Rows from block 4 of a small sound classifier, named by matrix and row number. Rows with one number belong to one neuron. Each number is 50 + 15 x the weight over its row's rms, rounded and kept within 0 to 99. All counts start at 0.
Before each neuron's rows are labels from the 100 clips, of 14976, where the neuron reaches its highest value: "responds to" is what is common among them. Only what is clearly more common there than usual is listed. The data: short read English sentences (LibriTTS-R).
# fc1: MLP up (model.blocks.4.mlp.fc1.weight, 1536x384), inputs 0-76
# fc2: MLP down (model.blocks.4.mlp.fc2.weight, 384x1536, transposed), outputs 0-76

responds to: voice: female
fc1.141:77 38 53 44 53 43 31 59 23 51 51 47 68 35 50 47 32 73 43 56 72 45 49 56 27 71 48 65 58 59 34 39 36 43 47 45 57 45 46 72 47 39 71 51 47 34 45 45 40 57 59 41 53 16 39 61 29 67 38 46 26 36 55 65 41 21 49 43 39 50 53 36 52 65 54 63 40
fc2.141:55 56 38 62 69 78 48 53 48 67 79 62 63 47 57 62 40 49 49 49 47 57 61 28 28 56 20 36 60 52 51 66 29 59 53 61 60 45 22 53 50 51 93 37 46 57 37 54 63 60 45 46 65 15 74 66 74 49 64 78 26 51 49 50 11 44 42 73 47 42 54 57 70 53 53 75 58

responds to: voice: male
fc1.271:34 69 80 24 49 55 50 23 73 20 52 44 49 64 51 60 48 48 44 33 39 38 14 57 65 57 55 43 58 43 40 60 81 15 37 63 45 51 74 39 37 41 57 38 48 74 53 80 77 56 38 41 24 52 58 32 49 44 48 25 38 66 36 53 34 60 40 56 42 31 38 44 69 34 82 47 56
fc2.271:57 12 44 47 58 51 66 44 36 62 42 73 47 32 50 44 52 42 66 52 32 64 66 49 52 41 54 50 61 63 36 45 59 42 40 56 35 38 63 64 24 68 59 56 60 61 73 36 54 66 77 23 53 49 77 58 52 43 58 45 59 55 49 55 33 69 63 26 34 51 24 57 43 41 61 85 65

responds to: voice: female
fc1.607:52 40 49 54 48 34 28 51 29 47 41 50 26 52 48 36 45 70 69 48 40 52 36 55 48 62 66 67 38 35 36 46 31 43 22 27 33 26 44 51 34 41 34 45 48 54 53 60 32 53 68 45 53 44 45 68 37 36 42 51 78 46 44 43 43 61 53 47 24 42 59 38 52 61 58 47 18
fc2.607:66 46 50 62 59 64 43 56 45 31 56 48 72 88 61 53 61 52 70 81 45 35 50 52 46 73 56 64 64 75 56 54 33 14 78 26 38 38 53 48 36 40 28 56 46 59 63 88 35 53 62 32 80 56 40 38 76 41 32 72 60 50 51 12 65 42 45 60 25 56 43 31 61 17 51 66 53

responds to: voice: male
fc1.464:48 63 58 57 47 62 46 35 41 48 41 48 55 40 77 34 38 38 57 45 52 60 45 39 61 33 59 42 64 26 36 55 21 40 63 56 62 43 59 33 24 47 67 34 28 48 29 36 30 46 67 72 24 49 48 27 25 45 41 60 50 46 63 83 38 42 51 79 57 27 45 54 61 60 49 49 34
fc2.464:32 79 35 62 55 77 66 48 40 42 80 57 41 89 45 60 60 58 48 58 33 27 20 44 29 47 68 26 47 42 35 58 59 52 42 52 30 35 71 54 39 43 49 57 49 73 70 53 44 81 82 71 46 58 70 54 58 45 74 52 61 61 49 68 25 87 53 83 45 50 63 49 48 60 66 51 53

responds to: voice: female
fc1.118:70 50 65 67 72 60 37 51 44 13 41 69 51 55 46 63 56 65 56 73 57 58 66 57 44 69 21 55 41 45 43 52 58 36 48 41 47 61 58 17 58 64 46 35 56 27 51 35 75 60 32 25 68 30 64 46 34 66 57 50 43 46 51 42 36 27 51 46 44 30 44 56 71 59 81 75 37
fc2.118:67 56 53 48 56 45 36 78 67 45 59 32 52 56 54 41 34 36 48 50 45 35 57 60 47 59 15 40 48 33 29 40 59 61 61 78 31 77 59 60 43 52 38 43 62 48 55 54 52 46 59 37 37 40 43 72 68 77 48 65 26 75 43 43 64 52 61 68 55 39 57 67 45 42 38 39 34

responds to: voice: female
fc1.158:64 15 29 48 60 47 47 34 73 45 35 74 64 55 42 64 32 29 76 48 38 64 38 39 55 30 67 45 68 63 65 25 57 36 35 43 82 71 50 84 49 66 64 45 64 69 42 49 65 56 45 62 68 38 43 64 45 91 59 59 31 44 70 44 42 53 43 25 34 32 66 57 30 59 35 24 35
fc2.158:61 50 60 22 52 19 87 30 57 38 67 68 41 31 25 47 46 44 36 44 35 45 80 45 48 30 76 44 34 64 40 25 32 65 58 46 52 38 58 79 28 08 37 48 45 43 51 29 63 39 69 62 26 71 54 46 52 80 49 12 42 52 49 51 66 49 61 27 59 74 41 69 70 56 37 43 59