config.yaml
train_examples: 26041
spec_augment: true
win_length: 512
targets: ["voice"]
num_classes: 2
norm: "layernorm"
layers: 10
kernel_size: 7
residual_init: "none"
optimizer: "muon"
lr: 0.016
steps: 30500
Rows from block 5 of a small sound classifier, named by matrix and row number. Rows with one number belong to one neuron. Each number is 128 + 24 x the weight over its row's rms, rounded and kept within 0 to 255. All counts start at 0. Numbers have three digits each.
After each neuron's rows are labels from the 100 clips, of 14976, where the neuron reaches its highest value: "responds to" is what is common among them. Only what is clearly more common there than usual is listed. The data: short read English sentences (LibriTTS-R).
# fc1: MLP up (model.blocks.5.mlp.fc1.weight, 1536x384), inputs 192-383
# fc2: MLP down (model.blocks.5.mlp.fc2.weight, 384x1536, transposed), outputs 192-383

fc1.619:091127152107160120097098073128075172115127140147159108123140117121114121156085153094110122111150148124099102112160103125160143090157146142145130120099118108153121097137164119181118109159134156092124139167103117113113133138085104151142132098111160148126129123144158111152123130149170132155072134095146139169123149144144100125102151121127126113150135156137115134139101147107141105120201123137117068140165096118127096107132131093132109146111141120164143094110119143112112139160178129120088137149131142114176147137136137077140096142173145156135119133131108119148160116167083113134
fc2.619:127145117172104104089137139158131133124124080085095169177145106129149178104126134120142129127129160121138169140123141106087097114093125141113112136132149120168149148105098103146114109089121104087114112155160155125129108167103126117136143160102131186111171146146150131124137146090130154092163121154126137149130152176150132146111116123085104070096080171076148128123166080122115141082088098160106163115080109154085129168108133070151130127143122126158136183158100105117133139152121154128112164121181126103120126125116138133141143168119136157125124147146092135132079139119128154102
responds to: voice: female

fc1.88:099111150077122118117147117129135140139138095186131158131090101116123144149132157141111157119120175102121137117166158123108137166100126131132121148133118092135145187136137121082133142122093125099101114122112091155148145164118105127130138146135094151108125127145126123129122119178090136101186107138160102131165136125142149125163154129110146088118136120122084142105113112181111148161139119131145111114138120110103132115122152091138152169141117149104129120158136139120102173148088097146164154062104144176131117112172119134139144118130111094115115102121129127139159167120133110134
fc2.88:112077120174147124106103126106139153110093168139107154134084085124094162105148146158098103131143097156097170136120148157112103094088164127120107121179088132128136182174151147136116099150133148117081143110125112138128121124127148166102153106134129141100109126130115118115116135126124060167119122113042108147111109097137185132106193128125104133162097135155137089145137097132091085105083143148132117126122093127120109118160110085148142114120107121109151077132152101162115123144141086107170150127133143136124103119145127121133141109137140148113118091090150107127131149093115138128
responds to: voice: male

fc1.455:126126113151133135114105172103153120120124159103151158141116133123138107132138068163136160108141121169143146114184140141109112131164083132154132093093134101172126174153091080133149115129092137139089132138112117081122155107146142120174107172105121151139134142113103112119092127126129139103114087089121092121102115120135116150125163156135109114125153103142125123171118124170156123128134168148152110111104160153116115143182083115131134113132138119145120102124172158137105134103158121123142123107119136122136153164130146147108137099151150107151148139151169098112149110143156118129
fc2.455:110080162118127184133115092090134098169137083104134118143075145124158157087169165139113087166095136140143120091142150099157095140152098128143127122122136181126108120144112116111089150111131140131114144127092162104079134137123105107115117149088129142165130098162155102149141089109089120153124162147155162126129143183178126103150103096145120170111141089156110174146102153075102171163124134137127133109143139149086147134127138116109155127133139171176114094128153097139127137076143136105116110089140167133093102096143131122122151130163072129122094089119117136131123105124117159113
responds to: voice: female

fc1.666:132138090122142101104140130133146161174118141087121135120157142169145115105137060126127131088130113198133177101131121179123115115114126124146105111132155113150114122084137130179105147127146112149147120119160120141160131109169133081093190136097129141141154081131118133154116121147108162136110137130115122128172090121111080138127144111117075100124153115107145109080148079168095098160090128128128129122137114116122143192087094146122112127106143084188160124118083130111094110127130115110142094110129171105074153141160130144155132109156108151116154147134118142094114138133131135110
fc2.666:113145129146130145136122144104112133148118108071159099126119120136099158115120134172113163142104117121104115126098102138168109099153095137153133141110195141172154136122170126147124129131150127139114128179143124148148140158108205111143130096143140129129139127145122148144112090131136124136115067077139127160140112113126151103124135213138125103160152099112109102140143107090185140114114114128125158114156129154115076102157164167132160167099144106147123158124135114114153133124108113085144128100085113111148130134099138127123157123084109118113095150148132127128154128160151130122
responds to: voice: female

fc1.125:091150116093125154135097165109155121136108095112141162113090144089142104141145150151131075118141120120122080177130121122121132148134187115121163099147114155124109105107114127134103123076100124113112118127156141121156118129099095145132131098143137140166175145125154131185132096164137121127145119111153149104139106109111136141116081125121133084108122165110130107120109094159134133119125138145122140138116171107114130145111131149104099105152173076127122102147105116095176132122118087138143146120107109090181110119128128146121200096148121150100113106124113136126116138096112099135
fc2.125:097093138123135116134126120132128127175108195117131080122136146140118098152093108141107083105146150194106095132094153148131150174140129151102147091136145123127092134132068157118115098142156133095144163126159097139133156124115147111090129147119141135127129144123131138118081161098095108162128118123127124132112135129091136141156139145158108147118102146164147113115149138131114167114099129103150174125120123134156151148103125156119178102143121142095126131120128117097134122142111145100173149210124098139156130115122129111127142184177146113114159097098143163106146132113094134170
responds to: voice: male

fc1.738:111117130116117108110109155109093088138097165156123113097110097114120128142161112119117107181124102169086156127126139159135120085134120129105089121111156153125131097122108134127152129106136153085127117131140090124128151100134111120144105114176120118130142126144140107171154152097123148149111096114126104138098146127117139104152156092142132131147128096106169122110076163157110117140083118130135112133133110113185107113109147138132106093111117123125163141139114139135140107119148122140117109142132106127086082122167098148144151175138112116178145132172138175185130142117158132151
fc2.738:123130127123135122114144107132126082130119132130111124114144098099113157106116100162086101112151135143132158135152126148114111129101132144105119144183151159135123127128134180139085119124099141138149115146146141161188132136091121107133097126107158103123109094104155134110094137134123106132166130126100112163122137128123144124140100067128114096111141164110126098162092135152124121129150111129098129131144124111178095082135079093126117076104116137177140108150137156118116134142155125162107106161094117104120124131114116132168130120122145124130154142114138136147129149130140114170
responds to: voice: female

fc1.188:149135150120149121157164119136133152158131117154121116115140131100137133118132133096133188176117110115131122118137140103108125140111081154062158109160135104103161118126137134138110117168124164162125109139108128124117127170131114105132152147154176122102068164148132127132141147152153145155123157144169128084197139151146190134093154146066123111118095116169162130094110130115124129070172116131095127146090105168143106103122106120122102126149134092106143119136126121134127140143122160107131135143140113078102132150141104139135141154143175118123123122128141134121167104116133081146
fc2.188:156102114097110081095099129103165162136147160107097081095110149139134137135124153093166127098115144144164111115136148069134129120129160144083088110123161138126117111131101111081144149123126120131148142148171116087118116143115137127159137146145149129117128110123128136120114083123138115163157113115137112101142115141121153145138092148133135164101105090082126118117118126121153154069160105095183148133145112104126110101140148095096120114129120132208119103082157138148129107124134153117110108116134142138146124128154093125158136133101154149136139163095150130129150132145162136121
responds to: voice: female

fc1.374:151107113113180111149163117118171125120101147128121126122121118115150109151122140163155122137122173109105185177114111150120106102114131125105127166130106137142144139138075130125136075085178165141131069114125128094144162109131145131114169143142129133093113113089099173116145134154146135150131130107155100127095145130161155140141145109143111144136116109088092105089186118118157092123167131116110108163115087081138127173097146143116160150095149133127152141131089089122102136100114077171155108098141145148086107132135150123190130152119182108128115153088147134146134152105179063126
fc2.374:120110116108143130118179116180135064081118110116129147097130120138115152127162146103145112127099126165149115138184161129148151089078150136111121118069147140128126138132157122149149131066193130158129124133180130133161137116138166086136153147132184125117142150152135097133124130119126127129157137108141102140155119130119145156168105160110113168150124136148143158129113124133118122094183119138104132121173118140142099175114109126114129150113138152134115125106094152139112120133105138142119140106108153116135116136136101127100134111139131138152099138115131122123112141151108121144
responds to: voice: male

fc1.269:100157135151103158093180173118129107125109133098141129168168168203102151085119097180105137084131156124150130132190144131132141115080123137099127116121154124156102186144101181159146124133146122126119130118122148124131154117139135164132157130086124073119153131117140097125157137101112084104083129134128118141113162140123095083129139173091120154113130156082126104133135143123167152098101133107176128111078121151114141151112132125123124119113110080135147102101142125139130137088129124119144137119136163131086164140103136114130136147116114138118100096136111117095148083107160146162
fc2.269:119137141118138153155121103106155103143140139125183104115111178073110123130138145094115071145087112139167110101131124131109154114076134169175098170110179097185150117134121151158120124108121178092140141172132169100169117155147141105140125112105106095136165108136169096117080109097106129112120143166144164116148168175169128101114137154112146108109079155115102114125126135147134123177132114136124152094130144151119091136135124124103108164131111081135110159133141120112139131080142086108150139126093129119148110107137114104112160092139132145100146078141138139151178165154136144160
responds to: voice: female

fc1.488:087150110164157138131175136133102110111141146135101140137142178134128128117132087169104142187139134110125097139148128124108173148162136084124117130104161117110134089156124144094114070141156081146086154149105159141087098131135133123158142110179141113108097096172121140110154147119098113064138148134119102129159170132114126127141148094126137127114156146091128128097146122109132157073106098140118138131150141144134162128110099072095106135102088109151122181099121152126116141164158086152129129090149145124100107140056107119112135100135130118165182162094135125109151143128111140138
fc2.488:145121148134108103126141104105143100182140140127177122173146161100133137129113118103095101107161091128116103100138142148141148155106124116107113091193114153167124150101149106091128145126116119137099137101127183121127120128121102131123132126128149068126178111137121133137140107148149142172168135125102144132145090183104153117184101071150136154117155117164135158115170156111100139121150122167165135107148157128098174127105114105099147124112140129141135121179090136116105152140105147135143105144102139121103113174157083082156112095142151122134134149133120116145135159129123153134
responds to: voice: female

fc1.500:150158126103084124128120098120137114131121105135138160147142156136089130135118111131143149090126095148125181108137119121091137115174135182093134119134085134120119122184146145114103109088123165160128132112111114083081122142137089129144181116123141115145113152138087113112111121143139137094153145120112098134104130116132163123145140134153117106108119141127154118117097075174123139117178125120146103133177107142159146144124126150110145156137180127117129129112086118156110101102138118116101180157116143128079147095170159123172139138144140119088102104141132141173100128145153119124
fc2.500:128113109128123093136147111117143106108101141183156147163146120161150090122076137150132166136094109155147190144117123134137172158123157155094113148142107122102143096123135140121085126098114109149121136127116089101126110124151115157160088131164148150105115129119145143084135165129113109126104139108109139153132116116132128098084135152101124136128169119116124146105145104117148087130133136143108131116096139081087089164125138122175142143099086117155134132131121101106150170118135106107095090089141109142152086124086120119101165096129133122142125104090136156164127096128082131161
responds to: voice: female

fc1.710:129097116135104155142097167125129117116093102133123108108137129130107175111120097152144120121118102163116152127134165113123145139152122093135126134097136186150126130133138132126128135139147106112102146116135162119112147083117129149123165143101107094131157123119113132144078144159088141113111179147157143117155137129129137121131114133114110127117183118127132093100129140164076160127118178127148116107138103111117108106126177098137083128086121114138115161148096126123154172132119079133143114117124119142108147154153146103131154118138124137131100136128082087145145110073159179125
fc2.710:129131129127085109144098125102156111122123128108134141138117108151120174109101092103109134169087154108153163114110094101154141151118116166127137118123185147166148149124111120173132118100128138144171115144148137119109110113128141128101112120111116115156117114151154163113120169087108099123181092147149158151111158141178143080178086095144081126131095156066120086149098148132148063142103142112060150103124097156121106105123153116140147108105098175160144086115110128152139113110136126126155121143131093107108145144156132150097156112124148121119152116131094116163104141134121110115
responds to: voice: female